{
  "model": "self-supervised audio encoder (BEST-RQ)",
  "n_mels": 80,
  "stem": "single",
  "widths": [128, 160, 200, 248],
  "eps": 1e-08,
  "epochs": 93.1
}
Rows from block 3, named by matrix and row number. Each number is 128 + 32 x the weight over its row's rms, rounded and kept within 0 to 255. All counts start at 0. Numbers have three digits each. After the name is the row's rms in percent of the matrix's.
# convs0: expand pointwise conv (model.blocks.3.convs.0.weight, 960x160x1), inputs 0-159
convs0.522 096:133151110110113164098151125174116118172114115119131124062148148149116101099187094098070114158106166119127094216108133152159130158085156088081158084107166067128169118148078110131132093108150162198159154181192157099097139130137107157142123186074143142133085097092142103130103173113107122174095120123133073081153155137149116142106171104118090147174091138141174189101111169159123111161128132072119128192144170147099100125117116118121131149070101163104102192098145172138118154134195208
convs0.523 109:144066143169128169152155114139174152096111079173165106124077107149168133151091142077147138118173185098118153079119132073161132126143121150123101123112164123106141099127118133182106087084108104199131079156166140045124077146122086204101112127154079144156154147114174117098063151080175093127069113135067131118124080105194076118149083142177148114211107097139111111109097127148120164143144143135115165145127172162119113169106177125094099177139125141127140152155139111148158090140060158
convs0.524 099:140146114102145048125193127119129101105090198102121112070107089137135134127120163132150159167127113113140055112189118093123164162113113158164172156164118150073111092153131154116095173093141099092105123090180132121161101147063153118140128140166118137171144132145116192131104104088120067087136125155148148119078126177109095143123101208146187135143130117124192130120089123127099143108170162150188130178129087139190138163090060117082141109072142121080133092174094083121115116130160198
convs0.525 097:138112088139075127120147167135077075060168134151172153123140157136119118135169168085134136140109146199152102159150169112081109063156103178060150107128094095154121163093158156133063090133112097117136111145123154115125112122150146143157123123069102173073125164117058156116098079209135153109134135065169077121085186096091153099146127105137149081138135109108142135140177155106188119180121156129107167158148139149116099150086127134161150149085130161106088160127076095107153054138182169
convs0.526 095:129135128025111152142136112122109140105174140138122085129081156185107141084166194095059172120180123129136105139100125089110140120079175125147093141134139164149189092157099118154146114085132136091133117114175103142123060082140106154142094166155116085098138058092142129150107102134194171129146156149092111133157111149087116123135117131135169112187161072079087106097123127105115125043102124089177119144162117096130165167189101177130193097107103136134106116055094167139104077101147129
convs0.527 098:146173113101101116093137050103081176171150135154128146123093110136076132139151062122114114132177147140117161148069124187145178151185072150150143123138133071087142144110145117134201121078116151134141078100121132144125144112104139112153137164092109087157126155086139216185128153099098159155157111164168122079148115130187123121130125127047121155152109113079200124124096155153075114120138116183145075165166197109122173125095138124114109136164174170157093106082154091137139088178105112
convs0.528 099:129156128134152114095105121150136169134144125203073141169112133104182165139123181167080086125128065181138154117112145098101139129089106128164149122086128104137158134139129094129096058115071160159104210093090031106124187125158095114163152146083116168116103118076111151113118147101118104095087132119188125111104098102145074069120151116160205177117158151105130123186143177083116049098156098107135118142146085117134142156119142117152138095151174121104162172090169130144115114171170165
convs0.529 104:133103139100091156130089112139125124112134204148173105065086142140147125119092113173141157123171142098151121167105087119188165153128085115069102191155091176107175075125162068136135104078180113069146189134157131138080117135123145155105123098095102145077180187132121151120084104208156118150127191099142102091122086114108121154160191131096118150124112141100090115083097079138127128144076133172157080144105167121100126160159138152149177105055164151138071152129151123115124152176101090
convs0.530 098:119107132143141121160162119098124152155184121114140127145121106169073122133130116139145104134098140141119147110126151125133103150060091133117167074170146163149128112092105097189121182191188042117130151080054108109157188154152178120117096098113156141053129142176128160116122150157045118126120072118123091111097105132088138110164145147075170121122138145149110126088212189074171143179094126130143141126087175133150136131149082071088137155063104118084164154088139172084114142118168138
convs0.531 108:129097151174091075035080102143134157083177133120121132159122138164166098116169133099155128118118144110126124099182130179141126099132147106120116089087167165128114119199160114092134141155079167168086071162136155217162092120134144096130100147106166047101104152151131082086121138092174121114102182136096126194192151107174059066131139140135079139103123168117059135106133160152125099109150086077124168142105128168107090138138156111154135109137145145160172103158128143131060156132139150
convs0.532 103:158106103130080134140152114144069157169078116177080143087105155130067167076122096130115117155100140132124121176090139136104133091129153101142115127075125101150131144187173113165108150124114128192129210048159173085172129072082131119122109050112139129118135125062112161095181185121090129122080101115142147130127102156126194116132116164076086145159180184131113074080174121164133132146095116183132116165101149157078106092161138063112143103164131173134133157133134127111131126070112163
convs0.533 109:087151088139084148141165066090129078128089114110135145124150102193147155103108132093109087144087116143166140137115132120124137049170123133206088139132160144084124123133139144178117121159165156119106119136124155131049167147103191136110147157130128114108072172094132133067158087115111055116063174124164129105163082071092121073146163094143150136111119031131119051104112121128136190153095108138103180143092134124126116145206133175134165140107131136159159137081089123173117138110121151
convs0.534 109:089169153179207133116167098123099077156078095091073079162116128106111146051126176114142178127094107155121132113076068190078123167149132064132056151109115118174119121115100143148172150106090130160116132095126116148110194106163164108135124120141126107098123154095083163171123117176131147129115136188099137161163134125137109178140146168184121131127137073163153123184155142212132125121172085139079128131155105082116114123137082057100169136075128127162084146085120110127104116125095142
convs0.535 098:136104098196078111094158133089087100165160142159147071143149150121106164088099117173170139158169064164152141133147157113138174094151085149053157166109107157115155133107098104131137140156101099192166105066096092166123145109153098184149152131120114096100082142118088140108103148135095112107092099116085157128069126105106137145169174098058118096155099162168079149212111114094177059122152139104111197149131099104110148073118083155151133119128150138160119177197129096129116120152100103
convs0.536 102:130145145181154136100090151110191172094127165089145088176191115118188158146124097122083134158090113168111047123108123137168200163056159125134145099152145099095054105146103087111075125103119070107146081065170175117177164093094139134161121119160150148186186124091113141162133120146144089108153102115148133128187109140165170174140126161177105149117154191120088147129117098115094107124073125126181183134131121112133140089134114126113108147144127107123101147122162077150079122167169073
convs0.537 096:120087167135165128104171076157130103187182141153126185158144133137134118111158142117049100119135113160155134131090170116190084092191136129143077089132114158117127100105163071154121190133138092139117152130162156110146062116098087105093146117113198135156120116164101161129167095083174150133187121073212065126130109110144148093060115119090188136127128128089131169127103125141142138135237090109071061146104099130151174124149130122128128126137134117126139167111103126145163111178115159
convs0.538 096:189148134124153119164160086133094159125102148132147147112143166119059098085163111158111151092130098121020109128179158102155082109100151157069116104166149142133158150117157071145093076171117096189113142084112188053126116123118114085120116117085083157103075145160163196102095087150137101165085124177101162140117119148161124136132096109120137128161068117109168146156087135124160114074160148120142112089123118169119142145169092103156120104109117080129128122169097164163070068200109157
convs0.539 094:138142114045121107185153071121133132102064122138109075161111120136159078104091113091117140117142147098190170185125132152143163134082153106094101102136083162114112148106140172056144087102110140129108142162078146157139184081080158193184167129154124122068070095110093145091120197120105187130110111157144108120101163130138120146138170146091176165137146129132129206174140131129102153175109206142123135072140160118111135133137131141123060088103184145106134068132089109119145101104101118
convs0.540 115:115106164098060133135122154167129098148190151106116103135140139091125155143127159115173125133043100138155175122178119155121144109152121121129074152111126080091119073090137166105114156121137152188104170187142136093130113139129070125187082108135122124101116104185090124112145106105078085090056150129118092149128129106134131153062081165162100174125164102099156136127173133167178110121082177166150158134149146129147101123125171117153098219170038207147088129144154171121151098122152157
convs0.541 101:143140139133165164149170174087185162125135140091134142078124127136138174129130130164126126138133195093205103125159106115139160172142146104120059121099156120176136072081104110151140176199099149089185129109098129108157085087155095141171110135141160172162128071137121114118116149149156096123081151109141113097094141186084124166122048159177140158082185108125154139095127126091194122130099120127138126172134102054104081131170097090163134087074068131095158145144107131137159163129088063
convs0.542 087:163105119167126142136181141155054130179135099111177174157106113130110124133139102088149131064144145135133038136134170139177128099106194067152162153117087081093131113140137145100118105123092102133119000142131151137098136147128131136112136117122143070108142168146112085121125137104166100181105152158143115118120136139148116166152214159119118176127136099141088096183151110118048057132173150122145174117144150139133170126183093107111167137135064148092060175120095139125108147123110123
convs0.543 093:130106182167226100172175168129171114134099171177066119085195143146140080109151106217130199116155129148132090121163046087092127140072148113117129110124145131130153142091156132143225125092122095125150093129093111165115097102149154119134119147117105132100133166092100178107138093105140104155128143133049145149100159100128067156121139092151128138120150109105167098102105169120170179143118165167146091104108112193125156129175097119105135134160083157146097138147189110092136096146142144
convs0.544 108:109121137126061118131121163158140074110133123176096136132122107127100151136117119101105120125126177140074126151106155096216129163092126176144140218069134109113084113158113158120158126154160162137105089121076162110150129120121124104110140132227151085046109140140067114108155110177151127167168074105133099141108116091164128109107068042128088127079122107155131100108166079095196144121083105094121109143187069132145140113086124136098105174124145126103147154159092108140124168107060162
convs0.545 099:113140140103136107117190140122138159135083154151160131158188139111131093114093114110078158131163144131109068152092110082141111131090122127114133108169083114104155067126228179077148130135112094135105164155181113124111106123190104132129081143111204138149174157144165148133095142117093158137150119148148128175097127139090103055183164125102098206111165163091183144091130141105089119176132173116105097193150143068145157162139106192111149129148125110111076170142178145184121177162137087
convs0.546 097:155096116124106117105114125188136133149140144113121109111083144101154109107131054146153119110160159090177173101110153083190152174131170086100121178100119077128166164136157132141125127096054169159104166136137124099160140123197137128076127157188145113145073147139072184113113079130131103105117154085155130133140146156168082051107131089081131143113160133112107078111167135119031144060171139081163140117099107188061131114103146142138118132113132081096207103085106091147158137136139106
convs0.547 110:154078113129135136092059147105139089118118132093076144127175084167161151154126170116176127073154187156115141073191112117104165133166120161122182100104159126119122130139118126099123153075143100058111069095141158166157145119110137058143107166161125088139144127102160146140133114150164183131076176165064156124134128103066134074114147099116164120108158120166031121089093128071093076140189157104182159129148118187176138129089107110148137116160171151127146110126121125124104136073150175
convs0.548 112:154182084089122199108123091124174137096104193116087151110121162112112086170062128098130176126117063120137099138121071121147069148089174100142113192118078122100144114133106147109160147122098086184095074088091145137110127102116135116130110095094164088109122121110157120102147092187135193154161167112142140130166158080097166137161168148114099076108073087100151122137172124185146106191105160109160147129116148121169154145158146117139074124075089135153152166100122106068084152164199134
convs0.549 102:184119099116091141131135106110106150134112089088129099102167118094124086144109134098200165099126114119078149071172117141100112173147102160109184170122143146064092143085155149168075157112179128143120155081139203152147167068095087117116090068136167081108119216137112143070089094072157123123086147135081068105082154103143149105097122126139065076144076082095125119135148135108136122103135110072119126116157126112131127184107172138166169132089141112093068099139119160086124141153116084
convs0.550 090:168105175125139116133112105152105140159080121171074159199190145108137124107168176132119111085104100133106141151090144110121167142103128177131125171120156138112159127088086079164097143107105082183094117078169134103131144140132108131097158089173130181049101115135086145156110180128136145140126124150093094118068129178162142199127138100167096046123152199124142165170145194143125054148140096206072124110170118152161129072115071141165094131125096087096139109099122108111123135117135109
convs0.551 110:149111141162152130117142189115153143094111143132129120079168161116099084053130146106107150131104133126088119135169115112126136124104149136075149158150113121060146138025150131158145126187181143084144118171117166056110112121096122136148201089143127155087103150182186069088103111127081202142094109103067117121108140084101131105103071092137114133164146160091148075119113142112082134134109148117112134090130057131104117147100134177167150105079155120097199091150136102045136128147091107
convs0.552 102:176135104108105115087147174123204132172106114091134146110126116053073172118181158137082136123099145183107145209141105133169117153129116111131141106146206122054066126212146123165146129167127135141127111112113117079140069145141186130090110148122169148170112052123097107140133146135132161141182157141080169202169128159103093129156151105136150154179117154137126159146104107096139155085139167082106128153140140096114122084123134121112106168071098152078105115111190122149097187135158099
convs0.553 097:071173149133089103129118138112122143127166152091176151200065096123148066139124055098151108121092085121124133069088117103168111196142152137176129128102114098132120130188102159089156152112123130148119112139059103143088110095061099193142121142179055081184116119181132076081111168113111136088089151129161147124110166124122087135096110145116110133124116177107133149135162119144088141149161155114164104146076168122078100139133085130122103158147149148098155051089132136107076147058123183
convs0.554 095:117133062147090162136130122156127157120139129108112158188151084148095122143126123110139088145129129137158166101193141140164110114121098154135085118131116128169180156071084214117180142122178112095135057107135149121122107137144125050090090103084159161154149071081147071087151099117114121106151116107077156179104141137142080162185117144114117199126060102084171136168103183186100089095116105124098117073138105132139168163146130181076104079105150166112110104161083132178129155146133159
convs0.555 088:121123148137181128098137139092111145120131083091079128095104162144119142183138106100111122112150107141155112129186104134111145031124096135176105131143150078137098135106112083145106150213101112150120087174142182145148111164078104093119067132114127171063082118155116202101091134098088111088085161097149134126118180154091148146118160128076104092108148162121120081164095144094127117156091157151164147182107147065113104110069089182122105131165171152143080156118122128101213143088163068
convs0.556 109:129121162170177095132123111142139177152154137163116135107074066116082165118126114148144170125065110152135123145065174143179070160123160176145090141184146172089109142108135182139156152118116147164090149143084112107162121140100076092115120098150131105108097158086141155090125125122120161171144137144169106127066138122088097100173082129104143135189137121127158103175154181155112100205158195150151056118095147171141083146117213166143157128113109181107122103091145153117126088067193127
convs0.557 102:122066169095090136087107178112137069082184125088152148119147064129124147116162181079109128158088086133183105086163101078139102107155148145084054177101139151107138168150124163125158063154150098124136149128118090198149132133076153113157116185144123170146139133153124108195171150107059105114054199124150130143109116137199159090138110147138146101163172143144127124142089140111137140085131138157171098169088121171093121170129157175139064111140138103097127135134091175147118112117151087
convs0.558 087:192089130127136134104128111091184188126104138073180089216162063153034118081188050144148175096120106057166135072094105169152123125130135159114136110076131098120145131176062115099111191118158102126116130113117133129127158127075116131158140154134084146152096108145129117118113111130138157166133072129085145136101111151161109144100102147156077111112152148169062194100134062161177107119107126115109148160146107127142140131118137134142070088112126121161118177099116172131186168111137137
convs0.559 103:100081133109117116123134101126099146131210057150115089145094105107151105148169180174184160091142085162166105103150164134148138122102060108108104103149134138115120103135097102203095102164146111106097098141011159091106115098108084096116124102110121132137065074149160159117144151065149167136105137144163075183141123064136140151154115118138143097084088114182130153098086095108081134151117164064171202142129130151079112101127131094125134153074133118119111140098146142166073122089131123
convs0.560 109:136151109126169155134110119128158067186027095108097120116132135103167115165149052147130095118175121190154136143135118111147199104172141147110092087061150148089147080065098205091155146127149090082170125160159145119120104124101090105163122127150083156123113133112183122139135125126108108106134122154067148159126100112122096135129096087168161122136164101142136125144132152134209124109134093152162142204101129096086132127080076087193156144148180139168128129125171093082189128094093128
convs0.561 099:130143054113152166094137104118121041169156164116090162113133155123140098126156126148184156088115124155078121130130143058071064202098177137109041132156088129110176150128147143106132102125073129099088138138151113138106138098103139197115186070124102119125185145121155074117092159173170099087096108074061160085140097112162190094113149089119143141114128090111088165129115146092148149148136130163103112094112114119133107150099141098154151084142145121197055128100148094093111130123126115
convs0.562 091:113169128197139180152186141074127179133077115103143142101104132143176113183102184143115122117129105143124157143144111094145101113088107186175086115038146093128173093160173107117159090142072142155168120137191117150127133114059135156129136117114093145131083111139103154139143160088157136139134144165078199117107149075153137134162143117148133132143104107107133088150136128104101108159082085123126107185137193180173180130098117120140157115024157110113070142151164075173081136123093150
convs0.563 091:128087075153151154113122118129114210133149111161111133118148098153098121139160085108134156167113107083102079156135126055109195147122080103156087130176142114125112129146162107112196115070178136180060095155164133171163101143103180087132118132096117139085146117133169164117123098155146145075123131122150114096088103143145122173105151091147072208101094161173161195181136089142131137087147154168103095173146062152166146144071131099106181145131132123140140108062091086167155152148114150
convs0.564 089:093167167139035200105173134160106145074172146130110163082114156138129074108165120123137183152128116082120133156100119152113187160158120168110139152106127116158110161095116171153104113148164121055072121180183099128131185144134153109077108089085091109137104111145124087133066136135101118082170148159134125162123147120166109122150101079126156091107145075147129185162109127152200125127159127118207105088150132153133166167186082092155070106165162158111146087127127121147082116108158089
convs0.565 102:117118150081161167152112131099141087106135119102144131071133182114119123034156140158070113124130102154124131154099101118109145096082162147067137101115090105109136188134128152108138098098072197136144143133128188164093125171126155182151142163157140141098095123156154063172100136113153091111088064085164126196114206117108157085139170134094141157099120101177074128166143170109133092145163192109140063121066163149116131119151105086076147084123086085158159142065126127118121148133113137
convs0.566 097:165122192171113118121129167179099149126158154154117082132161124105152172103185121095168138173143087129075112137124175137147126156179106155178124128143161162093137113135144166122154115140083169133114074107156167110065091172077137146117148139118177108042118131095124122086028112162117121094094063160123082172151115101148175122168147084147141145123127146132146098124130079031140104143058174187130099084140150117149127133138145143126105203121103117102140147128101115078126114185114094
convs0.567 104:098107162134133131141122121116159149149161161108118119160102089132142149106086088144130164136178137135089182155120136117138156144014151122163077117129144160138105137119114124160063179141102047167120164171144127146137133061166146119149098166139187143092154080191125147097106143125126109105062111144197106152132085180138183127121108103169156094092136067121158133122110183155164184115135140068105089137104123088137134104145087156103152163158160111096127120180153052156112153126145210
convs0.568 102:094172139151106102095093118103132065115092107155134061155151150123101134163143166118107135111132158136157156123186149161132124170102177086155123141165222116118091163127117091121098050137186117104125123164165097161132134120111080174172150170088155185168163147026081139122053067157181155159211154114142147174105126164091120117160095123096096127131140142157132134124131141130149128122103114130120109134129105126046130166105088106187112129106132133156140080098143135162115134086124188
convs0.569 094:089100101128151131081070143178080136145177161104119098140167147103112108119169153076099111124099143150160116120117078135122138156200161147118184146100190110149091147098156085170125156078133130072085093161099150126099135163154159141111150175135100130097093113100209088103157117133088117133075144097128133133099184142112160133120160098126113091170147192053126135150119110145147098136147136100177173128129181154130144114158066115128109110138082110173084074226166114166090174094171142
convs0.570 104:092135092173097115090143176112097132117126121081170149123087129160161085170104090095044110140137086126103087087105089077089119126092118100148138090115110149109065123127168081148123082093173135180100106140102095111116115119120217152098070116114088129154146142065133089113146146119115197147184179147150082133070152155111136106159066119119082125185129105186102109124145167137111155095112098122085124108132108197132140117119085139101093119065131093088114174115085068098151121133158168
convs0.571 107:143136131162196097107104099107098037159075201154101111193148166158169106140134155110137192124122089170113094127089148133072099068160077096124156145070109176155131134121134113177105081148141180124160112082138138148096085133183142098113150092154147104139105114134092117115130171079166172146109204092132137114149159121112153121109140124175194116132129098119114124120152123113169089118129183092119143151164199198104135147142103165142095215106124114098124137148118120131117134099126058
convs0.572 099:115147150050121115146175113146146124080144179136187158116128101172131095159124122157167106161108141191107077181176101192147146167162191163129119136192111060104112149120134118155081067168102125107173087196107091177117067124109147103186137137175098160082092117121118123140172150122162140105100065080142126150143104144112145133126131129123118143073132103125118083107120115153150175163108150100150122121155131082163116077196078080153147131141094102092094085116103100083123065148125143
convs0.573 100:118112077144083176125120137086081093147112126103107198120152159184184162168091165154094132137078138133120138183124090156073081124157144139062106097128100139143102110096125138126064145131101062190100118143092159114191105076121141136097098169159131148139131081175102094106168068099161115143160043090109195166093110147114097101120135103106100116128160190170111150147155102155139095124130121129151146138122121042141139155101177125182173079137113112165094103136135108159139149135088095
convs0.574 117:101126138162136124127176183164136113082192145056150102175108104146158152135174094158130118069168110133141055065116123067143132113155098089124140134123119110104128096127157175080138132126128134163197045123074138158134151130091176084147142071148121120104156152137143074138074105127054135112149188168099124135147160104134119066129140127171104113136158169103108143155176139183133102094136190129118184115134092149122126148110130055150155129101127100173105139101159128038092150125157158
convs0.575 100:155061153169122152139168145129116044111104161171114165084136068106125159125159024096197108086121078096159066088122172083126121153177117081071117057137160138148233120200137131137141146118176157155153093143092146155141120115113088152130089142121098141103136137093112065177126113081132126139095164134129126116092142111166121118110111120168135128141181135128125179167128156099080128108106143074178142105130096082117116105080165112089140129131147140109089105124124127127107187119113133
convs0.576 096:095103181179162148077154111095131058171143149064111085130063164152120101112132142110136157164086108161124156177135068147164118124086187089074143140139146097140146159118138126130127124153131120145114176128130164149137099084086094094113130095144048158111193118110165106081166194100110135181102142106093181112104143153189193109123105082124137068114102143132154137125156113152164165137195084076123145145122118058175122184093100096126154133122120078176112118134143153120112173133092094
convs0.577 107:158114164126113128137086128075148092063157120148156165163158134135115188125130153124131108174178125169109149107195080161165140085159110149165146080183139158149093111106169135158149115069129114084114117177087161088151123130124128118118176077234105157079104080112195093149104133104143117127076074109189165057147108152138087076106133147067178139149160118091145069142114142135162149128091165088095148110160134087096146157151105165131116127157077114091110118150126128142166118102156161
convs0.578 108:183113121197156151177117106119124138066112072143123088164113100148112101169125082160100104152148175091089088155156113156099154116107134099047119118131149127157136099003141164090131122126131083169140125092117083145199167168136103163083144159090105116115142157078126126119175058136143131118119129139066152124126130132160188109119110118163166189161091150159106144121121110160120086125142147127104082110154079148172124089113132177087137131134142106107189085106123174178123196129159130
convs0.579 109:119103150158092107140116112150120112213122086153123156115104117107099116141073085097107169201072132094103096146123149118090120128127138072144176161138142155123127151162121154168171050097119101093080097142101162144136113132134124133103155148152148110235177108079123158123152152112088135126081097123159171145129168185130113157151197128171146188111194085108096116097162112111164111157139076153112122141091123163161141176139108173086105123162097112161162161143097149053146197125089114
convs0.580 108:142145149164165114133097146157182061115136129186102130097110144133127132117153142128090112140155134088128134107096135145069132118119126061139144104121181092104112103137137155094112222111096062101130120152153064110132171072118143191132092121124067083113106164090107143135145155231098122115127162104221118169123111147126120108112086075119147124076158110142097126166196120098080134139177153157166100127097173180121103136145143157070138149148181121072148072155128163133165121167113115
convs0.581 099:124156138105075113130173165143167157094147087107105099167171096153106111116124114196171162108161156029145110128144070132145095147227137137084112129134156125126154141085150132125164095174123114101120146152075106135190115103080111117099107121177139182111127128173098158162164165134133124162090118129132111100138084134093111065172185136117161140123089176137137118110111075100106184082114151157162168129101162103094129034110128158106173111142142146088099085078147124097072142105080150
convs0.582 109:157127124109159105098127151127099116133100069100197191104120124098152137099109105124145143112109110092148087181090070158196152144157161121198108109121122137154180144146089104103119114143132025097138071099114098150144136143126132068146121170090120139096085107210060095116161142112086135060135115087124115106059132103167125150125124155090151130165097106135122087118111119121133083180133119101156100135197110135133172179107095147099193163087044108125130183135144139128132133175112134
convs0.583 099:065168099144153077126127166130141133167161113090115148097124142134121089098132137130121175134175152146067133129196142074166160118122037153106092155068101123116134146108193135171121151140132157197081133168144152122158154065165137090091139169090105112123114123100092101123129117141119120123140075198135136174136095090186159095163086180176116143112074073107203130093054161195133090121141123090132131092124165095130127107150141137127141137111146107091132175096154107096076177103139148
convs0.584 105:141142101214127172101118122117119114170070115071108100124093073146105065125151103103106108169136130112106171115174123170115133119105103193125147103106162126100136145075100100089158141107065168171120120159096132165080103111126159121108117087134182196133167182156089134184143077123099110137118152096084154130116158094141166103173132106126135199135167136092103157191089149101139178197146134132077112139153076122123141162202155138149150139188116159119146074118148097109190164145154131
convs0.585 097:124114119074121163169133133162221115147064106165121114143097110154134081149125109086112126109174106121094144186084108080125119156142163118162102131086068144136108105119080099154121114159138123110186107105160107146137141057118081108145161146133104099153118147092145064156138149142106089126169181161154143138056067114152135134160130110068084141151144155138126105140145110103114125115178111105083040175129160105174179063122160083195104118100109107134102130160143107200123085133117197
convs0.586 089:078137138097151151172173160135103159080163134147162118070179115138147124145107124119095137124132145118182075159071149117160127128150128077132106175111107151128123138180126073122168101140179180173090088126159134138165118123083106079184138110102057125137156120153068094238142165099131116137149172128098107157148158118101154101139097110170157093147153117148147146140130168191105127138109129128109032105070148112157118156110172118172159128117151170076110105200126141170143126200157151
convs0.587 093:114126105188100134175099166136131138133112147126166133121074137075137137136179154078161154128103135118134095157104148112151084156090052116123156156083153145141100083128136106118117123156090152206094110110061127153113109169138153106111195092120147110121131130158140112092186140100114185155129131145126136105109098060083043149114141167088192088118153113180102164133134166065106167122184102154157144192085175135105215132080128169140109078132144087160125154065093145129161114128134120
convs0.588 089:125117098131136180144174172129071098106155042120100098120175050175124110109116128100148116116171063118172149129154106172116096088116149131083116094149160190179152148114178144144149150094096153132102131115077136138145128122124131110126105180096095111063172166044073150154181139128128068137146152127113158145137139152124085155118153112178089156130111139115139087144108182151122097075053130155104148141149140144067148157117147151073168078117107165120198109177170118164102127155167121
convs0.589 102:127114128108158131185121084172114117136162164066146175116097100152130094136154134127113128121138173144177128162088126163101160132168173168153167165127070105192082096104094049118175099134096112137094159088073145129153097079129195110151149099114154092164125163124080153123201090171167104143122114196106126174141196141105127122164110177155107136137104150131128160171119111128131106094119146131111140114143133113109162172106089063127085216076197121127148123080113151158111157173171116
convs0.590 101:150148147187132145114151117139121154147112100112090140142084137083115143116110118111154180176175174174065145089165143134094146113114107116186151072133111092084117166153210154107101131090147152158088140150139127079112149079167076161137137149160121106107107148128194113140181119130159108080124109137165128129121171162075147101133115090185109102174230132173142111121146135146097069148185129142182132112149145113151157116158083114180120165108098095144122175155118167080108095159070047
convs0.591 107:138086117133148167141108138153103153143179090091130108107097199172043142131145122059119149080093148099119175113127136154150139147129130125097131153098066131113082084174181138118079139154138107134094109120139080128160167064112155100110155108099097170112171089132117061117130064128079120197115119098114087157057097093146190175195169139137155126114172104151159076130079137124136163094096091126103086108144123115118139146161104159118174139109135094075110084174096110116081187110111140
convs0.592 099:131132174201128175101076092108143129137133119137102133073131085119140118096106127083184170164085110138091170122154140096132116123148104185187126142078102100141131134129090055064144135157140155185130082143170164130118096125194129120145181101165170140074199123108096073156146118117124166120098166121109116083142105119145105109119125108150067148103110103136121160094148176113137150093145154144149162043167091096121084179039096122115154190157150145176121140108117182111154129149097168
convs0.593 086:161148130107151134074236153171175114083102156082145161126103129215043168114149136112116150092114132150129126182101146079105126102094111130102106108124148140102131168100076179184161145100163101131136115155164149141113126102109153121099111093065120096134153174185064049146139191138151100142158151158089165170104096084124155131163138139166160151109168102159154165084134112148101119143124121096119147157120137126106110114140072128110093117135118173121080047168148154137148106130084077
convs0.594 097:084101097181123106131179124103147141158155188112089099143120101103154165090150135166144107106126147145143089177141078123110098142136117133173117131136102133190140131161192156106219171125168126104104102153129221114092097140120129179147139162187135158072099109196176088132133119165105124147117115101085114116116127109146106174133107147126159116104207137087110110177100103189091116215120134103134091072153131169108125191128124069126083112125131125101129121184191137143095171108122093
convs0.595 102:163229168164138135131133148100150079109157160111109120148117121171107157176148087145131061113145130126100077150162163120113114217151094157143115201154145111160155131080121195137160104184130110165148074078118139140181150129155124169130167135134102147168127112150086089170142092125110127132116105101143178109073108082137187168171194086097104142086069124089103114157101145124128083120121136136104161192089130144138086109113207138131111115142143085098167175118123116140072131089157126
convs0.596 102:096208129109099138131190103116204146086137162162141119125097093114137157080120125105167098128130159148133145216151155166130105082150160130141110089182195125086136118130166150131108152088117082124142186111200119199086093148132106106125150124192151144146146189102079170100118138115136047159137121090133052128086131136142107071169102167153179111102096172119108099122144102169142143064149135108191090150163112141105120075137158124103155137091132118132097091123143143109161138138092099
convs0.597 102:131124123135088117123089158091116087151177162154072089106086081126109110101131159136105144171127061159148075123151154144133130124130152107128120115061129050127073080124150115142086041102089139100145145061077116069126140106136113098148150091058182138095111109184078076164144126126165135103136149156133085141143098139103117090137139120123095110058071103120097049073133195125154130123117128135153083175089096158094116137155141130083149115132104153096107144109074164115114056143148131
convs0.598 085:108203180149076110126148128119121108137154069120132140133086134121135149139124082161133134132109106137134092151124122151138153145166180127119090044135148149161137142154116122104067098117107094154205096151127192102100133154122118114099105162119153122174092150099183167171125075170159130150063133153102099076165106181122018124094150159104118160138131143180138078164115164099159114076125132116197068125184152131196109142071108175149149143138158088191124142126107099131138092114146118
convs0.599 095:160094119160141134108084109115131218121110171126180124061146123130163119079117105149103097137130146164161099083139149112069102063141167134138156114168181113180138154118138087176127171137127106168123169109161125103136169124141145162151094063133109131158114177075126086109127146125119018077140067072155178139136105121085127118148077069069078113143133136135111136143169126065121110120140129124126120087175119110145127158071153135117192131124179135169134107144112157124040165120137107
convs0.600 098:063095111151176169122124082153118120097129109098165120107153135174093048143104128195132121090131074083191131137106131100115108124060120121168143088136157132076128064114111144086170126133169192131145147159120103215089164075124149086121103153119106138142126128113111120140100163119085093128158166088135123145075143185088118099074098095127166079144156096147085133147171148131103112162201114095054105155155127104152157046185135138129135151149152153132098090131132115101111063141128127
convs0.601 105:139130169070128128120079080104138164087155117139116136123137101147161143140118100176105100079089120131079110110105145111073127131118116143139125107126129134106115179078153097124133199107132105126109132090121164082118136092158119085174143177163104092196114165159149132158133116191183172164181123131164187119169104136176087089102135199152119220159095078111143124133111126101119115145088038126123123114163073152109131128111124136102075151158124101110119049174107067135080200146148105
convs0.602 087:112154136132129131116149105102170063148112102096130113199148135136044167107136106092092126148103055132109174149111132128152127107156099171097098084186145143149076130139124126142076092149117141091118094073103091074148124143137161124103130175150106152101132103157116180119059121105135125118143151089124129166152145182187079103120099178210136038178110131115134103041072155091217162138160105133107110161057178153127159136148153146110123113119121147148142129151114109097127134137158104
convs0.603 095:123088096097148133155155144107185130106104155155093076110149098099153176092073103145153089148131119078108160102138148121114125196103176122116140145204117105089140131136142087155077116098145145169181094071115092118097128092103113070073138076135153120141110120048140120091159095121239096120108134114091113186144089132124178165107116116120097095131138177082160160066164082110083143145135117128168157142102053161102105102125123176123112079155154134090123161140133116140149178148078108
convs0.604 109:094114087143141147108108104098094180041147154161093105117116098150136091099113119091111129129162152114144120114153101115197123092114149144176129128135105124083112180102042097168107079126112122153068115073134138161115149126176134091150130149154173139159110129132108154070134118080149086127122085138158108169097156161130181136144067079170147116062073112137122137102158153108182061103132172162115062133148045137131133122135116093120101110166113156144158178163143077154159105142131223
convs0.605 114:114118139167201161074117050112169151115120129124110153144162092120138095013111098132135169109108104138146132090158149113146165097164158126158125130154110119156092155119071142160098112117135169126113166138103084177179139164070130137143164157150129142100148130135164028092174143150109146122118052156120152130145124154113087158063130180146190124090089134137120101113042118121164085136111165125204129109132141108101108144156103136079109133108138149165126140164099100064135067137102101
convs0.606 094:120154183141160163168091141150089213123179119134119088132097107144151039124155092161121164118146142109151089113205152113092165100105125160150118153137086149119103089128117172162163093106143105127137115113136072114123079076049147118150103064089126150105115131112141133131147138140062130174068065132147116157135161135205143128121107120138076105165121180162137129144138091141138138117150043089083157150118097141189145152146136149089137089147099124110129166110189133172162162073105176